Weights of a small segmentation model.
Model: 48-pixel images, norm groupnorm, activation relu, widths [48, 48, 96, 192].
Training: muon at rate 0.0027, held-out accuracy 88%.
Data: trained on aerial photos of the United States (SatlasPretrain), 203450 training examples, 9.3 epochs.
Rows from block 6, named by matrix and row number. Rows with one number belong to one channel. Each number is 128 + 24 x the weight over its row's rms, rounded and kept within 0 to 255. All counts start at 0. Numbers have three digits each. After the name is the row's rms in percent of the matrix's.
# convs0: first 3x3 conv (model.mid.0.convs.0.weight, 192x192x3x3, standardized in use), inputs 0-21, a 3x3 kernel for each
# convs1: second 3x3 conv (model.mid.0.convs.1.weight, 192x192x3x3, standardized in use, transposed), outputs 0-21, a 3x3 kernel for each
convs0.30 110:152146167134140132144109116122116128163098143158130125128136092141134158122111137139094108159133143118111111130145119134110143109146150120137137122115132123148096133132090143125109141144126137118146111125118120110140143123113181109163152131161168134129106118139107130166174139158119112155116138128143165064172122151151153108110118152112094089092107142119116097072144201164178147102181127113087144142113104101144155125068070144185146147091126133093118170145136111074116121138159094110081135108132157058119127117115138188145149143133164160185099134137124166151158120106100109104106128103119099088
convs0.31 111:151152142161107142131097118119098156136150134099138094102161143128136128128138133143156154083072197120141128129140160125109127154135107135163139127168138124100104131114142186116142143095138112147126169125123113107143136123111140096146149118160135133123120116148111151154138144108113109051137102089132122129091116146097067176117121130140100120134109146140143130162160087142139115111128132127138142158119135146084107100127104126107114107110114158139147142119135132137122118185117121151135132122142133090090106122104138167138129126097152151148132106126135103111132159132132121104134143137115176105
convs0.32 107:109139097145140122087114114112167155116132133109171124111136147098175128152142135146168112060093111159088101167148124127148123132128147133153086107209134137116116116125140116137146132164130151133158139149111125112132124155103147151105136156132118106148132156119127124117141118170118127153137110139128087171112112137122058125126183115107129146111149118126123157128161106122126131120130142148121099151117118111152124124101130146102130091117160107121151107160109135135114170128138139147129074131102151095129129110139116095189134091137201106112145144131148104157137159148134131116088121102111140121
convs0.33 108:121112123127067108168134098158142119111110124116139136132115134139139126145111116116067160157127084154079141125132156118082169104149123129119126126111135070112131149144138111102125117207092139106148139104123123144157130144101152096163136110153123102125144161148137124084143117142122125088097144136131108109163072161139090176154154125112117125103177132121157109096100112139102130141158145105146130106150115143102132150130157095115117142178142146115094108187107124136151153117149142127111153132127142123110124101117123127148124115151126172154131114137139130132113097141139073148150153070158141112
convs0.34 077:121138135121153151129110121114112136112157135114158140109171117125152137117133124123098076128117149100159182102113129106125140107111150123130124123131149087102145097108132140148108123157134110108126132139126104149143122123107134113113116133137125140102123138123115127125109113118112130122095145135172205122126157112173155175136112117113140150108144154106119144098135128139139136111107114114162129137132112107104132086137109130172161119113125109132098130150153104131136093134155095126138137148112145158105128122113129116127120112123085114120119117107142149143115158140107149179092137146103128123
convs0.35 111:142140148110119144140147135138135105122107127142124121126128121110118117112145118078093101107135152102088127129111124146114112095105139157147138163160108148155144134111148102103115100120130131114144154123168167156112081121113121162104147101079148095110140142111112120097134071143147116133122107134147056098143113093085125116138135134136118118114140132133167117161106129136104134158158154145141131098107162153122147126146141106098170158153148124099109117119135118155099120126153135092091138127141148123108159076100101132106134093126095105111110096155116114103125096117178097166143101131111146145
convs0.36 108:101132144117109096144108177158105111132150143139097111148125155150150119107135119116108134114116102104103097125151106138170120095150112138145120094114122095140124149156124117161144138162098129134150126122096133134135152102119108072111149144184154130102127106108112130113119118136125148115133155133129079125126112127114097151143129167122055142123112111094109131080130158146085183148108139167130118139135135120152138146126113139138125133138118147119115146109095119169132096127123090070112114158091125109089082168123107136114160172130190160165119134101121109101139140130148131091141107097145142104
convs0.37 107:156153087125148094123124119121131093120099148143148131111140108115111136131119146112118095175120124105098097187139166149180124131093136119176144143106117132143154121135109132113140172141113141129118117122134106158126088117122098112139110145147122125138131128121121118127166131122060124131112153114159105119120127138076096118129148146115112128143117120122115140092113165125152142135099131141148097121102115170124126164154129096113110122134104112127129113126134145133163141132140129131106110115072138100157133145126143115110112131125183135113118118157138125094137174112095133118084138136166092108
convs0.38 101:112160136139175113136117131089134148104137124128111131124101141141108120134148113108146139063118149121137109135090120102124163118146132116135157118169118168106113131149158170122114157141133111146134114167203126154136106115134120136156136149130099108129129122112118110085129129138123079112136169122111109099114150134129098103148138084128113176139119110188125159167183095094110131128128119132118139145134103093099157160172117169133147097129120109123103129165160159148156129172133101105165111120134102057140132121136134167102127161118129167144134115123138133112135078128116131124105105174115086131
convs0.39 108:162117098116130121133135124113133116111134129129155140134118135133135142109150119114134063075133188111077134138104109133125164176154111160094133128162103107133161118119131129117185140123141124090118135121094141128124142098162143116090127117130120137118125163135100117160138093130112141151142151146151063126176155128145122078172165135133152114152139169157105156125139149179135132114136143153120131156157143114143133107147111124119104145160135124121104110103153123125146147132104153162166112119095144123134122109069144071159086096147109118119124129096132124151178121133125136116090127116107135161
convs0.40 099:124124127115170109093150140136145115156112149152108131122106138141135136116147129141138166148150136129104094109134167088149131139125124150105133104089174130147159122145129152153122161121128148178145095096101102138117143127096142106144137107087114138160106149111147129135115131134114123192147126161103159194082112170175149122119150137145131137137125145130155123112140123122090148117121131097116116160137139135127143107081145135169131114081103127118122143116124128181139116152105117132113134118138136140125137208160102129116121109117136161141147124146140133135118116116137150132163048067129113066
convs0.41 111:137108141137139137156110152129121154123110128142118106089145098125112133114125167163137149110157114135128107135126117114110150140151148164148155152109119140137067137088122126101171156117145113131085125122085108080111111138095094101126164100164122123151125110160141151126102123161152116140131124127147113139151099113112109112136153116155108139114108164121121113093087099125151141148142134124132156145170122144128110092113156103094131133133184140166192125189191148135143107136147157130123117144116134142177101103139128160116119132107084163164171120134141121106100127101150170127112113133122138099
convs0.42 107:126120103132150113143130141165130158117168158081085102111138104110135121153126099131107116130093139139184089138106122141113092139170185124117104129120145151127121159109117141130124132157138096093107120146094142130138114131107106128127110130140138154128123143105104131168165152128142139121124112148142133134104151080150162154131131140132137096158097102134116090145126111120107153127146139108097091130079112139115086185127124164153165102147127109127138118133113094161113111114129152129134098129117115100108087097084154156107150109170127112199147106100134120159129129140099143111153119166061120137
convs0.43 112:137161144133141173103082080123112136070114146129141154123110140161183133139157129108156173169093083115145127124113145151159185151221186125136138141136144107136130135147152108149101099138139132110092126129115103119112138120122121112147131130125136129105127129141094097156134100117127150083134096145105112104159155095187113113132126129097100117118100137103101143170105158130102114131156146104110108124116158063081070148124140118134095123137123137114115111130138127138180170126104125140173129094139090100122117123109126086104136149135174116112176129149145163158085130163092116136135102134146128129
convs0.44 117:142134138161154181138090141100143130122084110139127087103125167116132148109127119124128085116086058171071079122146094127148135129117137128090108118075100132097144131123134145164125122125153168140119123097171132128147111122153129139091135159146151152117127134147152135126127092108104093136138138133158142150119114151156151143145149121124124118140090145125090169128097156110102145128137124145136163135111112128173112122107114121141132120112121134106139122148102116150122138100145133129130135094149141158074117126107133122145113129100122114108117157148097105127121118122118158102122138134177128131
convs0.45 089:137139112131116124116129139120158118129124125137153124114121112106108108122116159154092058101183156126194093130111095121146148156139116145126122117125115167088131095157113138125135146099102139139128150134099118104109157163132129109144104105129123108129123118127086088138141148123110129103128144144177163099134169113134128212142082114100115101129106109139144144119169172113126141141159122123110167132148141112128124058115154114091099128144147132120132110143139084112146146132154136095130143139122172069115131104163128163139148110101130116113111132116108129135105095101135193135126137094136108150
convs0.46 108:156136103118074066111130088115159137149091134123133098099077112148132153157152116150116147150148200128168152132092140158094110119131111168145146156115128158084077120152143134160186111129152139133142104070122152150140146130117132143119123133113122154117132081125112108098139177153112101090126182128132135123137099096123112134107130149088079106138155123125133122150132138119113185152139154179110119129128157074123152106122174109130104110112121146148128130093084139127131143169104105121166128133087136155185115102146141165142160154146094127119111132105143156121129143132124070118159092087113122121
convs0.47 103:133168117172144107149155129136119150147134132129128118116117145144142141146120126126161134148119146162111137165140133161162135196172110137113144149123114116102116118181132079121066145112124109100132147130125146158150147142103129148170137103178112145138113108111136116088118172156097129153107114135078122099103113134155175109117159104091124156158122128123158109116047109141109107136083136156101129116125104089114128106138124128079112131082139117097109141170108142160157120114161145142111111150124092178087142187114143123125132143121131167168113131160125126134119129092146141150135112170136096087
convs0.48 107:100131099123158170092136121159133131138149132123157155151146121117132126129156160128109144153123149111165118146108110111133100127099126112089070108088121129146189120152138163137107139127099111138127104113158137134135116137121122110133155103131167127154126083116122116104158174129108136127112129101104135095171151079139148141121112135146159162105098133128113116077182133139134152091150137127146142146200133120141147136096082137116097150135119176166145137178106119130139100125123130151121122152177128191162131136103138126138173123141157155149125132154142112171138134154164167128151123089151166058
convs0.49 107:156109164132181119154122116095079145104099114140116108107100088142115121090117115143110163160050090172100095093127128114160135133111144140114100180171155101126128124132167127118123120124129145149139134177127144149102125126143114086130153100147137147130119166165121109097128124079133102116143192127102098134106174125124075100149136123133127125101121141113157155177155140162165149128117125145100115103151082122118138120135138114153157127138082144148118087091080107099119156080115123141122116112125163080125131040090103123136109103141137158119133138123115112123136130139126158135101145164126121129
convs0.50 103:166173157119124147161136146111104107108107129104141091115124119120108115115135101110142154199110094121051143129131109115161126149200042123130138106143137170159111088123136098150140094134100164131131159130154109119137132141125136138168114160134131128142137149128125152116168150121145122123116139135136134097085075116111146116147121169165158099122148133106159123112114111107113129150142120137163123088131100142106099120127134101171118126071107127165167121184109127123124121167182112155149165068108144143138076144081104142134144097126140116144117093094138163122121116120107086147161133077086135122
convs0.51 099:137132136113131179144141078108163134117142144125128121147131136137102127121123136102144146130111142130089192131136148109104135137117125130155139124128122143119142129153152109102064106147144107136158127130102126134134117144119081164111122121111109140114141190137165135123134097141117168175138135122141124094083143101127158098145185128139080086117089135122096071102104133141141066139155094118125129119125140133115119075086134153150159117154090120127122127116145145118104089104102099171131197140117120083124086159150107146137113156112125140128142115159114129142138127119149196149167147194106060183
convs0.52 098:117133159189121143163130137170114119173153126156137117167185136151124105133123153111135146136135076137108116115155102145123091127161115147168130107133088122098150142114109107117104108127141109122147163121153121074147147143103134130150116109120141124120105183112124089129132167125146154154134126107120119145106143125080074133154127116114128123130131135144146152087111103122108122105145136117114126120173110121102134138095104075105155107144144172136127137155117152109109119090102130195165168132154080116125145126127151099126148175155162168141146129144107131127144115112149074111168087118135184102
convs0.53 108:128131148111097130110139115179132130143114135155149109137154155144179145120125101103085110128141081126097081117123145122097119119139146137124138121124073117081153156107122143141151092185172133125139103117141104109084151117118123138108109132112141145152109113125144122090134145119112084156115156129098148116113184153109094117123155132141131142139100191142165164101159162092107122149142152161082137190139115145104107144131135131119146134144162100113107170138099144084143168132096122152131143165122099138138142120120149112115110139129118176140125127094150104090150110149098063090152070110128092118
convs0.54 106:130125115153138115148147089178105132146127124122111099135149116137119094137108099149120113090066156096108152169171091150116086151176156132164113145139118134149140148120128132126125156089106132100136128081159111075116154120121114101115170138139168122119180173126144132145166152128158122123140123111139136130156118101175080116122133126122118135114117132109127124057105092135134067139118103129150098150138100118107132105090107107065112165085131106103116156142142096135120131129135176122128140117162139104137125109141118112115108153154156125105176148113123115145117087156175118129168137130172088161
convs0.55 098:140131128165137133119059100138123134095116133127175107142148132110123123147125119156179146162114132098123177173153116167108165110095115131144113131078134122109126136115121100147096150114165121132147097111147154139144131143107103136119136134124132114095147162101137096135154143118110097123149159110084109138159252123106109106125103149134108090127138105122159142131058135125075124159133164112116122128100107110161121090184119136142142127127145086152157119129152155114120153097155117102100141104109132142164125112189116149134088112143138116168113120099125126118111136147167122119126141129108120146
convs0.56 081:134169128136161133109106124116155111116130143130118073119151115129140125146138104116119069177162120179132086121150133132149166150109083116134117102153103152152122132123099131127141122150091099127146098152133147139098147142144141155105118109108132137115120140129140124138115143137144111148134132088138114122089156228077169137099133099102134102143149109128196121131157168122091110143117128126124119144128125122117089090115092106161143129103093133131117130139103111142112128142145090119109086170135148141120175136112123123110136130141116132131122133105131150124133147111131173110170203130127129085
convs0.57 106:115148138126126110091135154128156136160146146120119125126139158134141139160113133136112123152181132137113122110113117129085067125130153118157154146146104122122114126127118144086131117110131121137136171107179108129119127114093134136103104144150129128137146122145103135092126139146134107082177152151126155109119076116115165101123105135113105151116131122137126123154164133156077145117140127121141150104130127131120105140089125133130134142164133116135128108131151126145140110123074200151109135158110134064104085075090140074127128160110163092129122101110114134166153143113137083128100131077100089152
convs0.58 092:115136108169177152163116138157127129165163129155144134134151112123127155086099114142145145183154159103160143165126132102111141120127115139151140134156115137095096152130106134108091143121150102111105150113119132075148132148174149179153106121091138117095125111092140145124138114138142156104120139111095106113116100116098152136147107139131121107148112121106101145142109150141095164143132141110085109151166169147106123151190131137165152137117138135117141143124155115135108079122125117154149120142107126045074169129153118148140128114103128155125146115146132129079112111126170106092131171154128063146
convs0.59 104:111141076120134078119112126100141175147115113135111146120142128139140126129104117146154181100115141130105130101101122096114134147133145131142080150139144126145102118098133142104106119118149128103141151141128124089131140114106187148152122141163133109169130110091117121114121108130127137159141109114139166098142058140163083102138161103132143116127162148130092137101132087135156075128137145154094094107142112099145136127134141109159122177087133107101113099085137154109133138123134156126142179128181132163113099122102111145124154128144136122156127165125126147124131131143162132128128092172145119117
convs0.60 106:143151096179101125133157099135113118113100114152075120142149132164134121109122098126123111136131113142154164118132131127125123138114126119136138158110144112109133117127132147111196152132156158143142131115111132082105142114118182097092116141132130170132134117156120131131154147158132094080137109126152176159115120153093100119138108127162169109137148110130144102130118145115131106132096114119100139147116132122162150135133104117125131130110168138146173184123118108162125125138138161148103154102129127101125146115136160127101118059153155142104124154129110119138148163152154106130147107096105144114
convs0.61 096:127152138089122173119119144113117094161106094099097106139141132145183149117139151136160088115166133123128119159149136123148150102099116122168171130121143142100117117108112128115100116133176125092127138121151124118116159166149177122100145107131122139127142149106117134135119154148145166200152080108126142109147140129135091118120112105138150138148144139157117125120146172147127109112130098116134118099113133114138120143147119165164136097145102136086176140126143133113160121103113152110131126123118118076114134129178116093131154187114129132133147144126115122146104100153108144136106156101116122094
convs0.62 098:159117135119140176126161153135121127114135119115138099129151143106132158114105122162094166155101101136045156150148091110125161156148128125130109116146147138141115131118160141147131116164142148155121125098127153148101095149117155126155138169119130129121138123116134151090127120125106145096137107111148154141091203165099170153153115136103095146143164099153139123106164111116095148126119137139175090105134127117160152156161130120142125129097116129101075114145114133158139153154131152114110088103177130089075085115099127096128159103105135153108122108114133115094153139105112101114153168110109182086
convs0.63 108:128139105111132133096140111134135092155158130137143132105124117111119130125122149129115147166135163147126103099113119104128101123104162148095136157154198141141133145157111134134127136104104146105141156150150141126167113149140106162127119190142130113135110132134112102142139120135104161146120118163137113125139173080146120136136153092130139099114129173140128153129130137151109115120156162130179133138143086139136130127083096189119091096140104121121096141122131116141109122146115143122095137158082135151122114131136155144090116109130132117159139139114156144133144121116102119100095125165152091129
convs0.64 089:115097167152137156116129106112127125116111154129136147127131116158125145103121143115107141140149150144064121140103119099131132095161123119116128159092101119084147115092140122118145107155121135120138136141120155119156127125170081111142142128133121134105118148092118105118105127119112154108129127144133121185140136161129058164113098141124119151114115166131155160121159121110181146123120088124154107119120108127120141116143130151158122091137144117106144137122137159135105094141107090154114138101142120112171097125180119119129112119140163149147125107130130144141126123144120078139124093190120135144
convs1.30 062:150156109116087125084150157123105108160107133113108126112181114119126143145127146149187168097092122118162149137125125124111115150110100130120131154134170142112143090119094128105104164161113127131098135116054114093129110166178069117090128171079120129171112153128121118201089094145105090109093110162118124129138123119112127122123129129145137139127137152134152102134098130113096149117081166137133184149107123104122079206132137126135082141110124162148160112183118121193175112109126145119095122127104128136118115137114171161145101073079171183131159133115116122100122146131112161140140169129119128088
convs1.31 075:111101140182103113160125118132069131154131145158141168131108139112109144093075123131092142075132168107097172144125122118164100136129113143118163122117130120135131169088088108082153146161210107115133129157116134116125104082094138152169157135107125141088085168135101141121104169130122093195134123147122131118110112109129123116128132129133129129127134126097099147114115088135146140104106122042155140172145118118148149177110160081058117143102162157079153132109121100120111132192122107133092111121128130143142132127126153058133179135084152101109140121133139120180149131156156127153117095168121139144
convs1.32 063:161190063134164131141153093132107140172068089135115133146096131117137140125065160152120120104072119105035150122153108104148114117154129132148148140118167143119122161122137122171098145151165144142182157129186149125109134100126168133126144050127111153130161218133148155143145155156094144090150126098115123118126118121113118118131126133126120141138129133097127130127129104113144093103156132102131126205131076145106145152088016135121146129114139118119121153105097096082111113133178084125132117110121120133120135153106135167107153111108139109103130100131131122147101109118134063138139104135106113109
convs1.33 075:137153120101142131124121137106141077106095115119151126147135136146099112125113161176178182154133137160114107136153131150113124122125136171132147139112125145095129127116118112157164123168109126157117131159052080140158104155136086080106110142086189157131130096084156115186092140204122139126124102174113124121113130135110134118124119118132137126133147133122134117112116136145127140151138120185164207143104157170080105176163179087100112109132143142129144134085101111141163109112114145125128132131120122123115135126113134134146081054118149144135155146109123130132127160152157168128146154078095108110
convs1.34 221:137191156128116162159114147127150095112130127137161162115124152145089197128100105114146097111066113134122171158110164127132125148157114102098121127141125103116142137104132102126085161071161147093090135183125130132134113093129122125121105156159148109137099137146155082124097112120104084101134124156142149141138156116139149128121130135130119113116110122159106119144134143137161122166125155134128163096141103136097125137087127127119109129140135129130147122084118116139154137142102158161153146096150156144122151150134111121118130118126110142140105092082118126149091123068128155174158112083205086147
convs1.35 075:142174135138153149127088097130132105147171139134124121160146133103109196133140184162146131132114149101074182125116108160128116134103154155123103147083111106158146184147115149121134136095164119095113123125133126118102173112142107076126133147151131107109136147113112171130107120083149158146149144118127131127120148138114114122131127126121124138131132128130121145128165125112141139080139176127162091081145120167201119114147116117125061133143142169178185159123173127123153128156121121202085111127126117164121119124071087095138121116108117116108137178139128091086148103133116132113100126145123161145
convs1.36 075:129081090092108148120096124147127139089086102109127101125170166080189145166211134117122147111218152131076105104099106072124125149125126149145161125156142132176175158104084169107138115124115104092113140109098116122123114144168130167159084135122135137125125193145133150156125112191090139153118128142130134127114118113125136112136131125134129140138145136129161102142151147125137149082165137152154159085146172153139141168178112182201096178133124159139094130102133185190145145157093156165116129096094113119124099139152125124087154142166162134145185183140139138148137141132163174175126135163067123139
convs1.37 063:150135104153116074130079110127158129086149131152151075149175186091147177162122121101140175167170175150152101135138121147120130161134128136136147158103155138137141139115110115209150163135122112125092123139141144151125100129111148181196115142135173121106138106116161169130112195111098060176121079145129152140105125121119122117131140126116136131145143125110113107121143144135115128081127138083138125062159195125157116118127077100121065114106131138105136151150120168130089101143161100077132136129109137120129124105117141119118112099150187092076169135144121102117124090146115115122118153129134193142
convs1.38 078:137116092134056104143143156102124147100106142103114157118098089141151113169118148172137163113057133129051167093121129153113100118146126121145142110159128092130136139121133175118115113108121149147142084106135149120128120161098093014106127139080160173124117141092106129133137137116088099102099077125123111127131114128124118123133119129131113138142140136123153137132140135115112132124139131125150105198180171144121116098129125122120093065130125111133121179078160164125113104154143103110114108119139118149144129138135142128140106110130119119154168124106109104125161145141134157133155156094135130137
convs1.39 068:119155115109104127092113086121126116171170147140129122119098153094079114168084092137152148065110119120206139152133124101105129128138173112135118130136139113133155141094132133197135151144098097108105116114125146121123138085111135101092127101136158166148107093098148135111184126129092132181169120168119121125115123121114111117128126130144132126126125129118102118128115144133138141142128084144066020160154119131123129142163157176111117122145104164111142157128145098136155104104131140097102127132134148124104130116111126170133134131111116162109126105152101106129100108122110123118147108116158151157
convs1.40 113:118098091109140158096156159148194133144148171114141136123150145111112115086109171055090144079082105124129103157104138159108138145124157102083150116113154098123130150092114144145133128148108188137164116209144128168135143152135127133161135106131142112121135136107112124102131140150134133172154177132112115121135119118129123120114133127126129129116122138129131149104108141112129129184170138173142189132116112144141102107132144083212147080077158148113142125096127066111127141162160161136113108127121146157116143131129054161127109139131143156146127118144089115104117113156154129123145167111130125132
convs1.41 061:153152122158160121113132124129154107132166127136117129090135113111125147125088168126153191155088122082068138126135137095140121153127115134150115112128115140159131106161125159217121107121143115152099143176116110143107115138107079171127130162145117155114127163111156130103143191122086076094111167201126116114120128128132127117139131137133141124139124126140107125142127110132112132090087106149106156141123153103138133123222191164117078146145130110116121110087103111139112153084111094113141119133149149124119113111117149104125159137127145091100141098106170159133128156139142140138119170144071076142
convs1.42 071:106140109128126127203105162098129132105095096090108170092111107103134176145176169185154149147140160131128106124074134134156146139151130150137154124142124103104123133106149122024118129120176116103113131154123105098099110093157144126141092133097144155114162169137146128098123125175132155125130127120135120118128129131118117134135127124129144137133141123128158125109095126138124132117109164178140124134093144132133133137149079118138119103087110134149192106079143115117111096151129109151110134120133092126140122133123148134123129126080192132181160106145103127112140120131156087172106099108142199124
convs1.43 061:076135135097152162135070148090115100154192157141122143147127171161144105134130098144171153124119045061116190118137111105152134119127120141163127155144111114093133179144122106057084153131160148178116154118136139176134147177177155112074121158114096127123123156161142114114180136079105147097158119094120116118120098114124126123134129131131126136139127143115115108113149134127141133158130180162131075065121090153159164132126162117165125113123097128098085147110149146099124128137118144141131127141110161144123128124118141154153165175128131185104120095157089066118138180138153130153100112117108106184
convs1.44 065:139122149117140124126102113090136184098122091099139110106094195128116122164119151153122111166108181084097119117150123132134146127104118133104098141174113124121111156148115088117148161128116182146117110094102133096135121141145121147168120100141115148142154113113156171135142137119121111142145148092133132127123137121113127126131130135133126138132119129125122125132138149109154144079075090145201106090117116110097090136132155112155126141097160177110147137143082154113116122145120115109133118132098100135137115117137131133144132115075145147156154142121177216143129130153135092075094117145136185123
convs1.45 153:148098156151099132162164124117134161086106125106165092130134066082154117143100147113135121099159087161107113132107103137130096127127102137143137127104097113076136098179152149153118116147133099107141157154116149140112132085118133123113084126153116122114108075155106095153126112133158080099162157158143148133143151138132145126130097124133119142131120116149128110148142151149123114172121147142169086151150150076080152074105114091147138113131077110091126148127140127133121097145126110123160134131135161122147129135119142142166131144079152140151129093116157125144070169162132090115099110094142183135
convs1.46 072:087140120155193108141187172157136139092130113161112145108158089157113143124062115067087106148152114104178130162091119124152127119140138109114115172140106149142099147134142159083165114153120118124108129143118160133157131088123115124158121123156130132136157126126168135103109163088113103130081131077129126123105123116127131115135130134139150145132131140093124110110094116126096125182135105121097063077095129101089084171144090131153106121113133177144122185082123109115098130165160149125137094136129094141151163162087116120158103111092097131127150072094115053138094166108156104064176121113099122156
convs1.47 058:156130118112126149153135085125122126127087170144102097081128180117101199085125155121222158130157117123080165136159157126135132111124149135146149136131156121168148113103135128175040154144120111126123143120147150143113142096158065087079125150116143117136098130146120125085094154167111141152115185091117115122126130115132119119133125128131136143133138134128118132120116154088112116088065100110115147103085079171165129167176107145141081155116165138142142155104105126139130126093145100083088115113110139142126112135104144144140151096071137200108139139107119115094171146133134153128078148148106107121
convs1.48 082:020053121173119132091079082149132121096146129094136139101170163072122137168113100172152176077100148108119086154134110127110112158109133146105142113156148137146132128180098144151127139172136170198107083121145121096136155118125149159130078095144146134131084110104118100091125096119154099146173158145134134133127114124120137127134124136137129135127133148122129099114147124126144145098130072136176093143152121099154138133094066116157142135137063124086154102096141114104105143131127165136130150149128112113126130143110167080140152141123136122096165161117094169133140129142100133099147140113151122176
convs1.49 065:124135167115066079181103140105157139088145165112099111144159146110074070138144127130159160067099123144151129116100176111144195113118135122117135128115122097110124117120083139100068144121095135095111140104069140111051147153114106102124119111150132139132140122119140104126115062128153104112131075122120122115126134133123112118136131136131124127135116128109138119117147143133134149123129179106137138052140200135143142119045051124183174094156170081123134111130117097111144151147166150153159116144125124154152096106118147102122187073111115108116129173174092119144149158149117135081162087106126140124
convs1.50 059:070135098149241179139075112162123108126168144130143152170144102118123127113171154122069122038113104113073106159108112133105109135089139126104124105145124141096123151089079142219096098060141143173157136104139122119140150122151130109147135114058120157130152164116164145125134075102115084138120088135122125116122111112119119124128132130132136128134127135130119112119135103122124109123116110128103094137125127138144175081096135110098125130119102134122124130107094111131142124113127114118102140130109135116103123111114129083139086070071099170122111145133125106130110132118154134147103121103096161087
convs1.51 107:119153099139183120111171146126152110109114117107103056123122116101168131105095163087120131181103142202113092123117109095127155127172129150131132103097131133122150150093149077098079088085136094127158129146112131096166157124142118133129127117092127122120116165102078159118128160173144115148108037110123125127129147138132134132120128130106131128129129118143140131117114140152121158098118155148144117119146154133124135105030098110151143115128106180134059144112123127125124153094143152123136129148133139133154146144135153155110105137122115081177127096134109142138101119102137129119134103120054090155
convs1.52 052:120157189085087170183144140106112074077125142127109135110090150152077120129078145198193109113146125143144079110089107126112085147117111130136098132132099147139129122187109088124069135106085156124138143121115125116126143147199074156105142099152113124094138158146131140110107184167162172128103104144110114113110124113115115113127129134138140137133133136120127109143105084126136123072097054120091112071117133098079101142143188112074116136127121146148105137165151100127126162147146115113104136130129130106104118136139128164140094112117139155132177153142150123092157147159139104133101054139115136095
convs1.53 072:130096167181148088080140142140116147159054138171203142137154109140096209152118126189191111107091113100128103138121114154132121131156104139151149119123115096143101143101127128063108134117138141124172117121164114102119183148147107223119146116161127118136153203128124175135113132106165135173147087125123120121103118113118112122134136130119129138126137128149129144143102139117144113134160170089064058137123099145117153119148106155142121137081123151128097132113141137171128117175116110125094106108148118140168134121124149105177106134117153171142133122152084134138141121130159136093157158099159193160
convs1.54 076:156144055109173129128125170113079156097158158131137171097148128117117077150152095130167206158145223100154207142117139102099131107107141113124141112144160104113141120203111163154124148150111140081104130099144119141161148134132186081067126081094051107112164151141144155089127153109100059096157095175119126126125121125123118121130124142145134128134129142131119131125105135106104125122073156111125144103160162197192161133142108105078078077095117110133128087099156182149110134147115137134133126117111132109125139108133103134168107090137129156109131154125131125140096120126121057108126126106121102093
convs1.55 097:137114148113098188129131121131137114108162124116192120107149110137193115101118151120116103114111072147103145147144141105146141141129116124144102125138146138093153123096143138137099122120140100140181154150148128185081094068128133106157115084099144139137157102126153092164143114106085119160127141101113119132127138135127127140133123129128134130139129133150145167137127146108132125179128159180136118126099129157106113091140122129089000156153123116146102122093121162108064140121121152165136122129152117143157150160089108111191112150134144155119100078145088077145112138109105126096133170138140131150
convs1.56 210:187089136132088118163183137167114154106119193135150109089162140188173117129127128121118142131090117123154091143156123136157153142117128162140085152125123130129125127153149135158123124095132135140125168077134172147127090162100066150076147105144122139094116151138087104064127177116124128109154149087130142155123152141128144147122140101109148113111140123124165155149144191133146134111042128106155094174104133150118131122105117109093174116073123114140123095146140191121098155096166156096118128108135170148117117145115104125122151122138145083083102141132105108157126111162118103135126122120127102105
convs1.57 078:156113140088061054215154158127136155133150133190135072113068145113070211130124146127084078097091092134134158118178166103149112071143115112169141132160158123144124110093128136087095144074131136159144103084104100109119095133140106118163168179103107149141073098085139141122134107138138048124111127115126122113158148138130130132127136132127138130132140124121158131135148103154108118115131162130115157131104101121085117081061136129104100131141127180135116149113142131156155128138123120092134117161147124132118152146099131117135076106088139162127121134129093127071110137099147131125163156124163160121
convs1.58 064:101140138136062171167124151086072149133150114149178096110083137147114051109135106157185149092111111120131144100092147145117159120119138124131127128141149115119142121111138176125116134114137182146149170158133176154118103194159118131168096086082157110120117125118147127094141116121111132122114177183119102123126115122115119125134122131145140131130133145121122118098133125126119106107081110154068166076130207114184134087090134117121109109115128112124161112093122157148175149121139158119118114125120124146132133145124149187135161149082151141125148131123118146137123133117127143104142163179128179198
convs1.59 079:116132119154111141094096036120158135149149150132126141163112124098071142147089126117134163145169102170159128139129128170163144126125087151136137157132111135104097113153149161100137135113106145127122160117100117123113142115096111111088114116146134098101149097094132141159135156157105101140123143188122120119123127134122113128129127128134127137133121127121133118129123118103143124131185148165213148098191170118063161181058152171164136125128132118105147110123154118107116136151109142170113120142114112123109115146136134119128104070101118146124125139162120122140132107121161091111149150113155132136
convs1.60 079:162061092127135111163155116147144127156156141145104122134118149151171144119159150107208085118097068149143163132143155122115112143142177118097121138146099123117095168077167180122114109104166133131134108080100179086164110102115110158125148181122137117112126111148099123155118094120141111064173096087126137145135127123123115114125115132125147132131121123140109132153148144140153128149155139193071097156159147138176159116135058147218173184154165151155160176114090137124097124136108126131100133102126115144140133143147110128112089111138120110138119119119093122154114138172111103122158176167160181109
convs1.61 076:099131099132126165121131150191135066137168146131145135152155137155119146104089143113123144144093065176149136127165116116171127125166142145102119108102101136131126117129135197129140128185145163113156128161177136197151145171132078124139104103147144143113130134181115123138138125123130092173104086174114121120125131135125125122132140126135142127125121126114131134129115144077091121151064136152116136141116156180119083164095123135058111125155180144128091131146122129145134158179172115166156121116126146159146142171126141083117127110094113095132139175157101166125142138158180207117116121098136168150
convs1.62 077:086173128079145167140119169101136117095088122154182157165116160075091155095139161120152167080085176133093150091142147150167112115145167119146132169129087140124121132140136166115089137123116161169143137149078144119109138125133128105118106137152143160149167112143143088132140119120114082099114122139118118123120121134119125129128135109146138100139130114134105099146121115138111108117093094101125132178192113104184056133128114121155122104135119126139128117154111123057124128131127138123145118116137114152148124159134183110109139133131172126115108075118121116119167121154120103150116116122124144162
convs1.63 066:122079109104092138089078147133121116181127161125159153122155150118113111141052065118114145105149149108116161091136124106187145120146112137117124140097143157119102114076099163165040141166078164188123163097110187092136157132099173136131111144189128135165118116147101123149098061129120074137104120165124121121123129118124122115129128137133129137136132128131143129134142116124126154162072165085108073138161141101089142116121180142133120103116148126161140119091108124139131108135134145155152113134126146142126129117104163175143083083138101081116152124100151183117140170120108105102173153209143126118
convs1.64 171:124121127106145084126151148135188111149108151148176128113133114112083128160097154120109107111106127024133155130128115146131144147158109142129135117150123169166151124091141158119141098152102156127151093116097126120144147136134093105139152134135097089140141060103143154114104204130102109101143067105118137129140140124126135127114118133111108134121123131141165140155127081106104126129158088175125145142153156104123121113193153129075099128160183108152120135136083101116118097135079150191152123161120118149162114111179140155076130165145128114084133068169123157134138104086179105178167134147110118112